{"arch": "poolformer", "model": "image classifier", "dataset": "retinal OCT scans (Kermany 2017)", "train_examples": 98430, "image_size": 32, "crop_scale_min": 1, "horizontal_flip": true, "targets": ["finding"], "num_classes": 4, "norm": "layernorm", "norm_position": "pre", "activation": "gelu", "mlp_ratio": 4, "parallel_block": false, "inner_norm": false, "moe": "top_k", "num_experts": 32, "moe_every": 2, "expert_mlp_ratio": 0.25, "experts_per_token": 1, "shared_expert": false, "patch_size": [2, 2], "depths": [2, 5, 5], "widths": [80, 160, 320], "label_smoothing": 0.1, "loss": "binary_cross_entropy", "head_dropout": 0.2, "residual_init": "none", "optimizer": "adamw", "lr": 0.0013, "beta1": 0.9, "beta2": 0.98, "eps": 1e-08, "grad_clip": 5.0, "cautious_weight_decay": true, "ema_decay": 0.995, "steps": 23200, "batch_size": 128, "epochs": 30.2, "lr_schedule": "linear", "final_lr_fraction": 0.05, "warmup_steps": 4640, "weight_decay": 0.1}
Rows from block 8, named by matrix and row number. Rows with one number belong to one neuron. Each number is 50 + 10 x the weight over its row's rms, rounded and kept within 0 to 99. All counts start at 0. After the name is the row's rms in percent of the matrix's.
# fc1: MLP up (model.blocks.8.mlp.fc1.weight, 1280x320), inputs 192-255
# fc2: MLP down (model.blocks.8.mlp.fc2.weight, 320x1280, transposed), outputs 192-255
fc1.736 109:52 51 66 67 59 47 45 52 57 21 50 42 51 61 42 43 54 48 49 43 41 63 56 58 60 56 59 46 59 40 67 68 39 44 53 41 52 50 35 61 52 61 54 51 39 54 50 37 45 57 39 36 27 58 50 45 44 69 54 65 59 41 46 70
fc2.736 067:57 44 52 55 36 54 60 34 58 59 55 64 50 57 41 52 81 39 54 54 51 44 63 53 33 42 56 43 31 46 49 53 38 53 58 36 49 23 43 51 44 42 63 38 36 42 66 61 58 47 36 36 63 62 50 65 56 46 55 62 45 40 56 46
fc1.737 070:50 61 52 50 63 41 57 57 56 56 47 44 56 43 57 36 56 45 50 55 58 54 49 40 64 59 41 62 36 52 46 62 44 42 41 42 37 51 42 45 41 41 48 57 49 70 51 51 32 52 61 53 35 64 54 50 53 51 55 50 79 38 45 51
fc2.737 078:46 54 56 45 52 49 48 55 42 50 56 43 53 40 53 55 60 54 51 54 22 48 75 47 56 55 49 61 67 49 52 47 56 16 44 63 55 12 56 54 61 59 44 48 68 63 45 39 48 61 54 50 45 42 45 44 46 54 46 52 50 67 55 53
fc1.738 109:45 37 36 27 66 60 54 51 63 56 66 63 50 48 61 33 55 61 73 58 68 48 34 44 57 56 48 49 31 57 30 48 53 37 42 49 41 50 41 34 39 42 35 47 35 44 71 70 35 45 53 57 55 34 41 52 39 53 25 43 52 39 42 38
fc2.738 127:53 33 62 55 43 57 58 43 63 54 57 61 38 57 65 54 63 53 46 65 59 54 63 40 46 44 55 35 41 58 62 61 53 52 57 42 51 44 43 40 46 54 55 53 33 37 61 63 64 53 53 54 56 64 59 58 47 45 60 49 52 33 51 58
fc1.739 090:63 52 53 43 41 49 65 48 59 64 43 46 58 48 69 50 44 45 49 50 53 50 41 46 36 36 57 43 49 47 47 49 42 53 47 38 33 75 53 46 49 45 51 45 69 50 53 55 62 57 49 51 34 45 31 45 51 47 41 45 42 49 55 48
fc2.739 124:32 45 27 41 52 54 48 52 63 54 34 58 41 57 48 62 74 54 43 60 71 38 58 74 53 48 46 53 51 55 52 69 46 61 52 43 48 37 51 42 46 38 41 62 67 42 39 51 56 33 62 63 57 41 51 41 70 46 56 44 48 46 39 34
fc1.740 081:70 49 42 45 56 46 65 44 39 54 57 51 71 51 68 52 45 42 48 36 44 48 57 49 51 47 64 53 55 46 43 45 51 42 41 39 37 44 57 59 50 45 45 45 48 55 65 57 43 49 36 50 55 51 44 54 43 57 46 52 64 50 52 46
fc2.740 084:35 54 52 37 52 54 54 60 52 54 51 42 40 47 55 65 66 62 43 53 25 49 75 44 58 64 44 61 65 54 54 59 62 20 43 65 48 14 59 51 64 54 39 57 65 58 35 41 49 53 65 57 48 40 53 43 42 51 45 46 51 68 55 55
fc1.741 104:49 71 40 31 42 37 49 53 68 54 34 38 43 41 57 31 46 59 36 59 59 54 26 31 45 35 32 48 45 40 34 58 43 54 46 52 47 59 36 35 48 47 64 47 55 57 64 59 48 54 54 58 51 55 44 46 57 47 48 47 36 43 45 45
fc2.741 115:65 48 64 66 46 41 46 43 44 46 73 54 56 44 61 36 56 40 60 45 40 67 61 44 54 52 54 33 40 46 53 46 46 41 41 47 46 39 50 53 53 63 62 43 21 48 64 50 42 62 38 46 46 61 58 63 36 56 46 64 50 40 61 55
fc1.742 122:46 41 55 45 54 47 53 42 71 46 44 63 53 50 40 41 46 52 62 66 50 49 48 37 51 49 49 41 48 60 53 60 52 62 52 59 49 48 25 54 52 37 35 42 47 47 56 44 56 52 58 56 42 56 50 45 51 63 49 40 61 55 57 42
fc2.742 137:40 39 53 41 51 37 47 58 40 40 52 30 42 38 53 44 61 65 56 54 37 56 68 42 62 60 34 60 56 58 68 54 63 34 37 62 45 29 60 43 54 60 35 57 51 58 40 44 38 57 58 64 44 39 51 42 40 63 43 32 55 63 58 54
fc1.743 116:69 60 40 54 52 43 48 44 55 60 46 57 54 58 55 52 58 55 49 64 50 66 48 55 39 42 47 40 48 46 46 59 44 52 49 41 39 62 43 46 54 45 44 38 47 49 74 41 55 42 40 66 32 43 43 41 41 51 50 63 43 33 67 40
fc2.743 116:39 57 30 38 49 60 50 56 55 64 33 64 52 44 58 62 81 41 42 48 76 38 63 69 49 45 57 58 54 41 36 54 33 73 58 37 47 33 54 56 44 40 55 60 66 44 42 47 63 43 53 50 50 34 54 40 71 44 43 53 44 42 38 40
fc1.744 073:51 39 43 41 52 63 60 40 52 51 46 55 69 50 62 50 41 38 61 40 65 44 42 52 21 34 63 49 42 52 48 38 61 67 50 60 60 58 45 48 58 52 48 46 45 53 55 51 80 61 41 39 54 49 48 61 56 45 45 55 22 57 50 33
fc2.744 072:44 50 37 46 50 66 49 56 53 63 50 66 47 48 44 55 78 54 43 49 64 41 71 68 48 45 55 60 51 48 46 50 30 55 60 54 55 28 53 58 53 34 46 52 61 46 40 46 59 42 53 57 57 35 46 38 67 40 52 43 35 60 28 44
fc1.745 095:43 30 46 53 47 54 50 50 50 26 52 46 42 53 55 40 48 61 53 50 44 43 50 49 51 57 53 47 52 62 48 42 42 49 60 50 35 59 30 37 50 48 49 55 35 32 71 66 49 61 43 51 47 40 60 45 39 49 41 69 50 54 54 54
fc2.745 074:59 42 36 51 62 50 32 32 60 46 51 51 42 49 48 49 26 58 63 43 52 55 44 63 50 51 52 60 56 59 51 40 47 43 50 55 76 84 55 40 59 55 51 49 53 45 52 47 54 45 40 51 42 58 37 62 47 55 48 60 61 45 58 66
fc1.746 112:69 47 57 39 45 57 72 52 51 49 52 49 57 28 39 55 32 31 53 55 47 58 33 33 67 60 43 57 70 51 53 53 72 44 43 52 54 55 52 48 42 40 65 49 62 42 49 49 40 68 44 65 45 38 66 53 46 46 39 32 62 73 50 55
fc2.746 122:37 40 43 45 58 40 41 54 48 45 44 41 39 49 43 54 58 66 46 63 34 51 64 54 56 68 43 64 54 66 62 65 63 35 40 52 59 30 56 45 58 47 34 71 63 57 37 41 46 53 63 68 45 41 42 46 40 62 49 41 60 62 55 57
fc1.747 084:55 37 45 61 46 50 51 34 36 59 58 51 74 45 37 61 44 17 60 58 45 53 43 48 59 45 61 61 48 63 56 48 48 28 50 41 59 58 54 59 42 48 68 31 40 56 58 48 32 61 37 55 55 51 53 51 40 49 47 40 43 58 60 47
fc2.747 088:56 64 41 62 43 55 41 39 43 65 56 64 61 44 42 43 46 43 54 37 49 45 44 58 36 36 70 41 45 36 22 37 33 61 67 48 48 52 54 73 46 36 59 42 56 47 56 45 49 54 35 34 47 54 45 60 63 34 39 69 32 49 41 42
fc1.748 082:43 38 49 42 48 49 50 53 50 58 50 50 48 50 47 52 42 55 53 55 55 52 56 55 79 65 56 60 47 64 44 45 52 37 43 50 50 41 52 43 42 50 34 56 43 51 51 62 17 50 47 48 58 51 52 54 50 50 43 47 99 52 53 56
fc2.748 076:48 52 60 42 53 44 50 53 44 43 52 46 51 45 56 50 68 55 53 55 22 58 85 45 59 60 41 60 68 55 56 56 59 14 41 62 48 01 57 48 62 61 48 56 64 56 45 42 47 61 57 52 43 47 53 42 42 60 43 45 57 55 61 58
fc1.749 101:70 58 58 50 47 44 57 53 48 55 53 48 47 45 68 43 48 57 61 47 49 61 43 42 55 45 45 60 34 48 53 47 24 45 54 33 46 67 55 46 45 57 45 45 39 47 58 67 39 63 43 40 32 63 40 49 48 77 42 60 63 32 58 53
fc2.749 123:45 55 61 43 59 45 44 57 40 52 53 42 53 39 52 45 60 48 54 46 34 58 67 45 56 54 52 60 57 49 49 50 57 29 44 62 48 25 59 54 63 51 50 55 54 53 45 29 35 61 51 50 34 47 56 40 42 62 39 45 54 68 63 64
fc1.750 098:46 30 41 47 43 58 48 52 53 19 58 40 56 46 50 47 50 52 52 53 51 44 52 50 55 56 55 45 42 49 53 49 49 59 57 58 53 53 19 60 50 51 57 48 44 40 58 50 52 54 56 52 53 47 43 44 47 54 41 60 58 59 48 61
fc2.750 083:68 44 50 61 58 42 33 28 53 36 43 49 49 56 47 41 39 53 64 48 55 51 29 51 58 60 53 54 60 53 60 42 56 58 47 55 70 71 51 40 55 50 60 40 56 61 57 53 45 52 32 37 50 57 39 65 58 71 57 62 64 53 46 52
fc1.751 088:51 61 39 42 48 54 47 40 51 64 54 50 60 43 71 57 43 38 51 47 64 58 43 45 36 34 57 48 46 47 40 46 40 73 58 46 48 66 51 48 52 40 55 37 53 54 55 56 62 41 51 55 40 35 55 50 48 64 49 52 37 54 58 53
fc2.751 098:34 41 34 37 50 64 53 58 58 52 37 59 48 52 54 60 74 53 36 58 72 41 52 64 51 52 43 52 50 58 51 61 49 63 54 53 44 40 45 44 45 41 46 67 56 44 35 54 58 35 60 61 52 39 55 36 74 48 54 36 54 42 37 36
fc1.752 103:46 30 34 45 43 39 62 47 44 31 52 58 53 46 60 47 33 55 51 61 53 52 41 45 53 47 45 45 43 63 24 41 46 41 46 48 43 49 51 42 47 42 40 50 60 38 94 66 40 44 44 45 56 32 38 33 36 44 35 51 67 46 59 47
fc2.752 086:54 41 40 56 42 68 53 39 59 52 59 66 42 61 58 56 37 36 47 58 69 54 50 46 48 43 59 45 36 49 49 46 39 62 61 52 56 73 45 49 49 52 55 51 42 41 57 61 70 50 42 52 54 67 51 59 38 41 55 59 46 33 53 49
fc1.753 101:44 58 57 54 58 58 59 62 52 67 65 44 40 63 67 30 47 61 61 43 38 42 46 57 53 48 43 61 53 39 63 51 45 65 61 25 46 53 41 44 50 48 39 46 33 41 73 71 53 63 51 41 29 43 55 46 44 70 45 55 62 55 50 52
fc2.753 119:44 54 49 47 60 36 42 58 32 40 47 35 49 36 56 34 48 55 60 46 52 62 50 45 65 65 33 61 58 51 59 45 54 42 34 57 46 49 64 50 58 60 44 51 50 57 48 36 29 56 51 48 32 42 52 44 35 65 38 40 68 54 56 56
fc1.754 077:67 50 44 52 50 48 61 44 47 49 62 57 73 50 53 53 46 38 50 32 52 42 49 44 56 48 64 58 49 46 37 44 37 49 58 41 48 48 43 75 45 41 45 49 47 54 54 59 45 42 38 39 49 46 51 34 57 61 46 42 70 61 45 58
fc2.754 079:37 48 54 40 53 47 53 63 52 44 50 42 36 47 57 62 64 66 46 58 29 52 73 46 61 64 43 59 62 63 59 63 66 30 38 59 48 20 53 42 65 57 38 67 64 56 35 44 40 54 68 61 49 42 53 48 39 54 47 40 52 56 60 62
fc1.755 091:42 63 63 46 41 55 38 59 57 54 30 42 59 33 40 35 45 51 59 52 56 71 41 35 63 60 44 63 50 52 43 62 65 39 40 52 67 55 49 46 44 46 52 48 49 63 42 47 35 52 64 57 41 60 42 54 58 50 47 26 62 50 47 68
fc2.755 087:41 40 54 40 46 35 51 51 50 48 47 46 44 45 59 58 63 60 54 58 40 50 59 51 55 55 39 60 50 67 62 64 50 38 45 56 46 30 59 51 54 56 31 66 55 47 37 47 43 61 62 72 41 38 52 54 36 56 49 39 50 69 70 62
fc1.756 087:61 51 51 52 59 54 44 42 54 47 50 49 69 46 52 58 45 34 54 42 49 48 47 43 58 53 61 50 38 50 56 47 59 24 46 34 43 54 47 48 35 48 65 26 44 55 65 45 28 70 34 54 42 54 57 44 38 65 54 52 42 63 50 67
fc2.756 084:59 63 47 63 54 55 40 46 46 65 49 65 62 43 42 40 48 36 51 34 47 41 45 57 43 34 68 44 48 38 23 35 26 54 65 44 57 47 54 78 48 37 59 44 50 46 54 43 51 55 42 30 48 51 40 57 58 37 43 58 25 52 38 39
fc1.757 079:50 39 42 46 48 51 61 44 50 60 55 49 62 37 60 47 47 44 48 42 67 60 44 48 27 36 65 48 45 51 30 45 50 68 51 53 47 61 47 50 52 39 48 46 49 50 65 57 68 55 46 54 44 37 37 54 53 62 41 57 38 56 56 51
fc2.757 113:36 50 30 42 51 63 52 56 62 59 35 60 47 56 52 61 69 47 35 57 68 39 51 69 43 43 52 45 47 52 49 60 41 62 58 44 44 42 51 51 43 37 47 61 56 40 38 52 65 31 57 58 56 40 50 38 78 43 51 45 46 42 34 32
fc1.758 100:45 60 52 39 37 56 68 67 44 59 53 34 52 41 68 32 44 49 52 39 48 43 31 42 62 53 37 60 46 41 46 47 52 47 68 47 53 60 44 42 42 54 52 59 53 44 47 68 39 60 55 39 42 52 49 52 65 60 40 43 56 58 45 58
fc2.758 122:37 49 57 34 55 44 46 64 44 43 49 40 43 41 52 52 50 58 49 60 34 48 58 51 57 62 40 67 57 59 59 55 57 31 39 56 51 37 58 44 56 55 37 67 61 58 35 40 38 55 57 60 43 41 52 36 47 57 46 36 63 64 58 59
fc1.759 117:48 56 47 51 56 41 44 57 64 27 54 45 54 48 51 38 52 37 51 47 53 62 52 51 55 69 60 42 57 42 46 58 49 50 47 55 68 56 23 58 52 62 59 54 24 55 44 45 47 35 58 43 41 46 41 63 38 64 46 54 51 56 50 56
fc2.759 172:51 58 32 50 56 63 62 59 59 56 30 43 51 55 34 52 41 45 36 48 50 26 36 58 41 47 55 48 57 41 38 52 50 63 63 39 51 64 45 54 36 33 45 49 61 60 41 51 49 39 57 50 56 44 44 48 70 35 53 49 47 56 31 34
fc1.760 109:51 39 46 54 41 41 44 54 55 27 55 58 58 53 62 47 46 48 57 60 33 49 52 51 57 62 45 40 54 67 31 45 32 33 48 49 49 51 55 42 57 48 48 49 45 39 86 65 42 53 44 40 52 44 43 37 41 45 40 51 50 41 53 47
fc2.760 091:50 27 61 45 53 37 44 54 54 33 57 46 29 60 50 58 32 64 56 61 63 61 37 43 54 60 42 53 46 77 71 67 62 54 46 60 58 80 45 31 52 53 39 57 48 58 51 66 44 68 61 57 53 51 46 48 43 58 56 45 70 37 56 59
fc1.761 103:46 64 45 29 48 47 57 54 53 62 31 35 61 35 54 55 34 35 45 37 59 54 25 37 44 47 36 65 49 40 41 51 64 44 45 51 59 62 48 49 53 51 66 46 56 60 55 44 46 50 54 44 47 59 45 36 71 48 53 30 42 45 41 59
fc2.761 091:43 48 47 50 49 40 49 50 35 36 57 49 49 37 47 33 64 56 52 49 41 54 63 54 67 68 40 54 48 46 60 51 62 45 34 64 46 30 54 48 57 55 58 52 36 68 46 36 31 57 38 44 34 52 51 54 39 65 44 49 60 62 50 50
fc1.762 108:51 28 45 45 52 36 52 58 52 33 62 47 53 43 59 44 44 57 56 62 48 51 50 36 51 56 41 41 49 57 34 45 45 46 47 49 49 50 51 42 51 38 48 54 49 40 84 69 42 52 46 43 47 33 38 28 32 47 35 52 55 38 53 49
fc2.762 088:57 30 57 46 59 53 31 40 57 37 59 50 35 55 44 46 24 59 54 57 68 53 39 48 58 54 44 42 45 66 61 53 54 65 51 57 65 84 47 39 45 59 57 47 49 57 61 63 50 57 43 48 56 63 40 56 40 60 57 56 67 38 55 56
fc1.763 095:48 38 43 43 57 55 50 53 55 41 60 45 46 32 63 27 48 61 56 59 62 58 31 31 64 55 56 57 54 62 28 52 42 42 38 49 42 56 49 35 41 39 43 54 42 43 79 70 43 48 56 53 50 38 38 41 40 61 25 49 56 55 54 50
fc2.763 113:59 40 39 55 50 68 51 39 64 61 43 58 46 62 44 56 41 47 39 60 61 34 43 47 45 48 66 38 46 47 53 46 42 63 67 37 60 63 40 45 52 45 55 42 51 46 56 65 61 39 51 52 61 62 42 60 66 36 62 56 46 47 40 44
fc1.764 102:46 49 44 63 51 52 38 57 58 28 49 43 45 60 50 39 57 48 53 52 48 43 56 62 54 63 56 36 47 47 51 49 40 59 55 51 54 56 08 59 55 53 56 53 51 47 50 40 47 47 49 65 49 45 50 59 50 45 52 62 53 50 55 62
fc2.764 077:62 43 53 69 58 46 37 36 49 44 43 46 49 60 46 40 66 53 64 70 50 40 41 45 51 58 50 43 49 61 56 52 51 59 44 51 61 37 35 46 39 46 64 40 54 57 58 58 43 46 34 38 62 59 41 65 58 62 63 63 60 58 52 40
fc1.765 093:52 51 45 55 47 48 38 60 58 17 64 47 50 57 52 43 55 51 50 48 37 56 51 56 66 67 48 42 59 48 62 55 36 52 46 47 54 59 32 59 40 57 49 53 51 51 51 35 47 47 46 55 32 42 47 62 36 56 37 66 55 48 62 54
fc2.765 070:62 44 46 64 41 51 48 29 54 49 48 51 45 60 45 41 63 44 61 68 52 38 47 50 41 52 55 42 45 57 47 55 37 58 50 43 58 42 37 46 43 42 62 36 49 52 65 63 50 51 32 36 61 58 39 65 63 54 62 61 56 54 43 41
fc1.766 106:52 22 35 48 57 47 60 45 39 38 55 64 57 42 56 53 32 55 56 57 58 52 44 47 53 50 51 56 39 53 30 46 51 42 39 50 39 54 47 44 45 42 47 51 43 36 97 63 36 51 39 52 54 34 50 27 38 48 40 57 62 58 55 36
fc2.766 110:65 43 58 58 44 66 54 37 65 50 58 67 44 66 62 62 44 46 48 51 64 57 51 42 47 40 55 44 40 45 52 48 34 54 68 44 59 65 38 47 50 50 54 52 39 37 59 67 68 51 48 46 59 67 56 61 43 41 60 49 53 37 42 49
fc1.767 106:44 40 48 56 46 67 48 58 55 29 47 44 49 59 46 39 56 48 55 44 46 43 49 65 52 53 52 43 53 44 59 48 51 55 57 50 55 50 24 55 46 58 60 49 55 50 49 46 49 56 42 59 58 51 62 52 49 46 49 58 49 55 46 59
fc2.767 085:69 32 54 64 53 39 35 32 53 30 52 42 41 60 49 42 48 55 63 67 58 58 48 49 57 67 41 42 48 65 67 50 50 45 39 54 65 55 38 31 46 59 61 42 45 52 62 62 40 52 40 40 57 65 46 68 46 70 71 62 67 42 53 58
fc1.768 098:57 31 56 47 42 43 40 44 46 48 37 69 55 55 35 49 38 55 49 55 72 45 50 46 56 53 40 56 44 66 45 44 65 47 51 62 65 54 54 48 45 39 32 31 60 47 47 49 44 42 58 57 58 53 52 27 49 41 46 24 63 52 57 34
fc2.768 067:45 43 58 51 64 40 37 54 55 35 44 52 36 52 50 57 58 65 54 59 40 56 59 55 63 61 27 60 54 67 66 69 69 39 34 54 58 30 50 40 55 56 34 70 66 48 45 44 49 61 66 66 52 47 40 53 46 64 57 38 54 56 57 60
fc1.769 104:47 44 28 29 48 43 65 62 50 56 57 41 59 44 63 38 52 51 43 51 64 46 52 51 66 65 50 67 44 57 32 33 55 47 43 47 49 50 41 51 45 43 34 53 53 42 53 66 40 54 62 43 54 44 35 52 53 50 20 36 67 63 44 47
fc2.769 105:38 49 50 40 60 46 40 55 42 45 47 44 45 45 52 62 55 63 47 54 36 55 61 53 57 61 41 63 63 54 49 60 60 33 40 63 52 30 58 49 58 50 34 65 68 53 37 34 48 56 61 60 42 43 48 42 47 57 44 42 56 71 58 53
fc1.770 100:55 63 35 40 52 46 51 29 45 35 48 56 50 42 55 49 47 58 48 52 47 42 38 31 53 62 35 57 55 52 36 47 65 57 52 50 54 46 42 42 32 32 47 35 62 63 54 58 54 53 48 66 52 39 56 41 34 44 37 41 52 57 54 47
fc2.770 078:61 46 67 66 45 40 46 32 53 51 60 55 44 58 45 49 66 49 60 57 49 49 50 40 47 47 56 35 31 58 52 60 61 61 44 43 57 35 45 44 45 44 53 41 34 57 69 58 51 47 37 39 66 67 44 70 43 55 56 52 49 54 47 48
fc1.771 076:47 53 45 45 49 67 48 43 54 36 48 49 35 41 52 38 54 60 40 42 48 50 47 53 65 62 48 63 44 55 45 51 46 59 53 43 58 47 48 40 46 56 29 39 62 51 46 63 50 46 41 52 60 44 56 59 49 49 53 57 51 55 42 50
fc2.771 057:67 36 55 61 43 40 55 34 56 43 52 46 43 60 42 46 80 53 57 56 40 64 70 47 55 52 46 46 38 59 60 58 64 55 32 52 53 05 37 40 47 57 63 44 35 46 67 58 53 63 45 50 52 63 56 64 42 56 57 43 58 47 51 56
fc1.772 089:57 54 53 45 61 46 65 45 74 49 53 48 50 63 49 33 54 44 42 56 42 44 45 61 44 44 66 36 50 67 54 55 53 66 48 47 43 76 32 48 50 46 36 45 47 66 52 51 51 51 53 41 45 51 46 34 50 37 50 32 48 46 49 41
fc2.772 102:45 47 52 52 47 49 50 56 53 55 60 62 44 65 59 46 84 44 47 60 76 39 64 49 46 46 50 45 28 57 44 69 47 78 55 50 48 27 40 51 37 40 49 52 43 53 59 66 58 49 50 57 61 54 53 57 59 50 61 54 49 41 40 37
fc1.773 103:38 47 36 52 52 45 53 63 50 66 58 44 41 61 69 17 54 58 60 52 50 44 48 59 65 44 43 64 45 49 36 42 38 48 47 47 59 53 49 33 36 48 38 63 48 43 54 75 36 53 60 43 55 44 46 53 39 43 33 41 66 42 53 49
fc2.773 093:46 39 55 44 60 26 47 52 43 41 47 33 47 49 50 38 78 65 53 60 21 66 67 55 56 63 34 61 53 67 64 57 69 26 33 49 48 17 54 45 57 56 49 62 53 54 49 50 48 51 51 59 42 50 50 48 34 67 47 39 60 57 61 48
fc1.774 076:46 55 50 44 58 54 37 50 56 60 50 47 62 48 70 44 48 33 65 50 62 55 56 55 69 61 52 55 42 48 47 55 51 19 48 46 51 46 45 49 42 38 80 50 52 61 49 54 24 50 42 49 51 45 52 55 35 51 50 59 37 44 43 56
fc2.774 067:55 61 53 59 45 51 49 44 43 56 57 61 61 36 50 40 68 32 52 35 42 55 75 50 50 45 66 50 53 37 32 38 36 42 64 53 56 08 50 65 51 45 65 36 40 48 59 48 47 60 36 32 39 59 47 59 50 41 36 66 45 51 51 54
fc1.775 084:51 50 40 37 50 53 59 30 56 61 61 60 62 46 60 51 52 43 65 47 61 45 48 48 26 32 64 58 48 57 39 51 43 69 48 45 50 65 42 36 38 36 52 45 50 55 51 64 59 45 48 45 53 42 48 50 55 50 34 47 45 53 52 44
fc2.775 102:37 50 30 37 55 64 56 54 62 59 36 58 49 54 51 57 76 51 42 54 70 36 52 72 45 50 53 45 51 54 49 59 40 61 54 48 44 39 50 49 49 42 45 62 60 43 37 52 59 30 59 57 56 42 50 37 78 43 55 40 46 44 37 30
fc1.776 119:44 47 41 35 40 57 55 55 46 46 35 38 52 30 54 53 47 40 45 45 66 52 32 41 54 55 43 68 35 46 35 32 61 39 44 45 56 56 54 47 44 63 56 57 60 58 48 62 42 54 57 46 57 37 36 49 59 44 40 43 42 56 39 51
fc2.776 128:52 71 44 54 44 48 50 48 37 64 44 57 70 39 57 41 44 32 54 28 47 59 42 55 44 35 67 41 54 29 29 34 43 45 60 50 38 65 61 80 57 53 69 46 44 42 61 40 42 54 35 36 38 49 64 53 42 47 38 67 32 50 53 53
fc1.777 112:61 55 38 34 53 40 54 52 61 48 39 41 59 42 53 53 35 39 38 41 57 73 32 41 40 41 47 42 45 39 36 65 46 46 51 58 38 61 44 56 52 59 59 57 55 56 72 46 51 43 38 47 42 61 28 43 55 49 38 58 46 36 46 57
fc2.777 129:52 54 59 59 59 34 38 42 37 46 53 47 57 35 47 35 51 49 63 40 39 55 62 45 64 61 54 47 66 43 40 51 53 43 36 65 51 36 60 59 65 60 57 42 46 58 58 42 33 55 42 42 39 53 45 58 41 64 43 56 47 57 57 57
fc1.778 108:48 70 57 55 64 47 60 55 54 48 44 66 49 55 47 39 52 48 60 50 48 54 29 58 48 49 39 55 49 58 52 56 46 55 44 31 35 65 26 46 45 59 42 32 32 60 55 62 45 56 51 43 42 55 46 42 26 63 52 42 44 38 43 40
fc2.778 075:55 47 66 65 58 38 36 46 44 38 66 49 50 49 63 36 52 55 80 51 43 64 72 42 57 55 45 31 50 58 48 51 53 39 40 47 52 44 50 46 58 58 62 37 27 47 68 44 38 60 40 35 47 53 46 64 38 67 46 66 57 41 57 60
fc1.779 086:53 78 50 53 50 35 55 33 45 59 47 69 69 58 54 45 44 34 45 53 49 47 34 55 35 37 63 52 40 52 54 45 39 59 44 37 41 56 46 47 45 47 55 24 36 56 47 57 61 55 39 45 45 48 54 52 39 52 56 50 42 36 64 41
fc2.779 098:37 35 55 38 43 50 53 59 52 35 54 46 40 51 69 50 73 63 53 59 55 58 57 48 66 58 34 58 43 59 58 59 58 61 36 63 43 39 46 37 55 66 43 59 49 55 38 56 49 52 57 61 54 40 65 43 49 61 49 32 72 44 53 58
fc1.780 118:43 54 54 39 51 44 74 63 66 57 43 38 49 41 76 48 37 47 61 49 49 56 39 37 48 42 28 45 52 43 44 77 52 53 52 38 33 53 42 39 57 41 55 64 55 47 72 64 55 49 57 44 38 57 51 39 59 59 55 47 48 36 43 51
fc2.780 099:60 58 64 62 47 36 52 47 38 51 68 47 60 39 65 37 43 44 69 35 45 67 56 38 58 42 56 41 41 43 43 36 51 40 43 53 44 56 55 57 50 59 59 44 30 45 59 38 31 57 41 37 38 55 57 62 38 57 38 68 55 48 67 53
fc1.781 085:41 55 43 46 58 66 39 46 50 52 43 46 52 51 57 54 48 48 55 49 63 47 51 54 67 61 67 51 46 44 47 53 57 22 55 50 59 49 57 55 40 45 70 47 56 53 52 54 29 49 40 53 61 46 54 60 57 49 52 71 37 47 44 52
fc2.781 076:56 63 53 58 43 46 53 50 41 54 56 55 63 37 55 38 72 39 56 39 39 55 81 49 47 45 61 52 56 37 41 33 42 35 57 50 43 03 50 62 56 46 66 40 48 50 57 40 47 55 39 33 36 51 56 51 43 47 35 63 47 47 52 56
fc1.782 093:46 30 41 45 57 41 51 48 50 38 62 57 60 49 64 39 41 56 54 48 39 51 41 40 53 58 45 47 58 63 39 49 40 33 62 50 56 56 44 42 51 42 44 44 49 43 81 66 43 53 44 41 41 36 51 37 42 55 34 55 53 48 48 40
fc2.782 072:56 32 42 47 65 54 34 46 56 50 41 53 41 62 44 55 19 48 42 58 64 41 33 54 49 61 45 47 54 65 52 52 38 59 46 61 66 89 44 46 57 54 49 55 54 54 47 58 52 47 54 54 51 61 41 58 55 46 56 58 57 46 56 52
fc1.783 097:54 50 53 43 60 57 53 46 42 13 44 47 46 43 63 43 41 53 53 47 59 51 53 49 64 69 32 64 40 40 45 50 47 54 43 45 42 44 45 52 59 57 44 55 54 46 51 56 57 51 55 58 53 55 39 55 56 62 57 53 46 45 44 58
fc2.783 079:60 33 57 66 50 47 47 32 63 44 53 53 34 62 44 51 73 50 56 62 50 50 62 48 49 52 46 38 41 63 60 69 63 58 41 40 59 23 36 37 40 53 54 54 39 48 61 61 64 55 48 54 60 61 47 67 49 57 65 54 47 45 47 50
fc1.784 092:51 27 49 44 39 63 53 52 49 21 51 41 57 46 51 46 44 56 42 52 55 55 40 45 52 57 45 49 51 47 41 50 59 52 55 57 49 54 31 34 45 52 56 49 45 39 62 49 44 42 45 50 51 47 47 39 56 53 48 62 52 58 49 48
fc2.784 062:65 31 47 53 48 38 43 19 55 43 44 54 42 59 51 48 46 46 66 59 41 64 54 53 53 57 55 61 50 60 58 52 47 33 43 60 67 64 55 41 52 49 46 52 48 49 52 54 51 54 44 49 48 63 51 64 45 62 57 58 61 44 54 67
fc1.785 086:40 34 45 42 56 47 52 41 47 65 61 65 59 43 39 45 42 41 57 48 49 56 41 46 32 35 54 65 49 60 45 34 55 64 34 42 67 46 58 59 42 50 45 54 46 63 68 55 66 51 41 49 55 28 43 57 42 50 34 45 44 69 55 35
fc2.785 060:53 53 48 38 39 55 59 59 49 57 48 52 49 55 66 61 75 47 37 45 61 45 77 50 38 43 43 49 52 42 50 55 33 54 62 50 43 19 48 60 49 34 49 51 59 32 44 49 57 50 56 56 43 34 68 40 51 42 44 46 33 43 49 54
fc1.786 106:46 57 44 51 53 45 58 49 49 45 33 71 43 55 33 37 48 56 36 66 51 42 42 57 47 45 56 56 50 73 45 42 59 58 43 63 49 65 17 48 36 42 47 51 48 57 51 59 53 44 58 56 73 56 45 34 40 41 43 36 48 40 52 37
fc2.786 090:57 39 68 66 51 42 39 38 50 43 60 52 39 71 49 36 63 50 66 62 46 61 59 41 57 61 48 32 38 66 55 58 57 49 38 52 61 38 45 43 48 69 60 43 35 54 73 65 41 54 38 40 55 69 42 66 36 66 71 62 56 42 56 52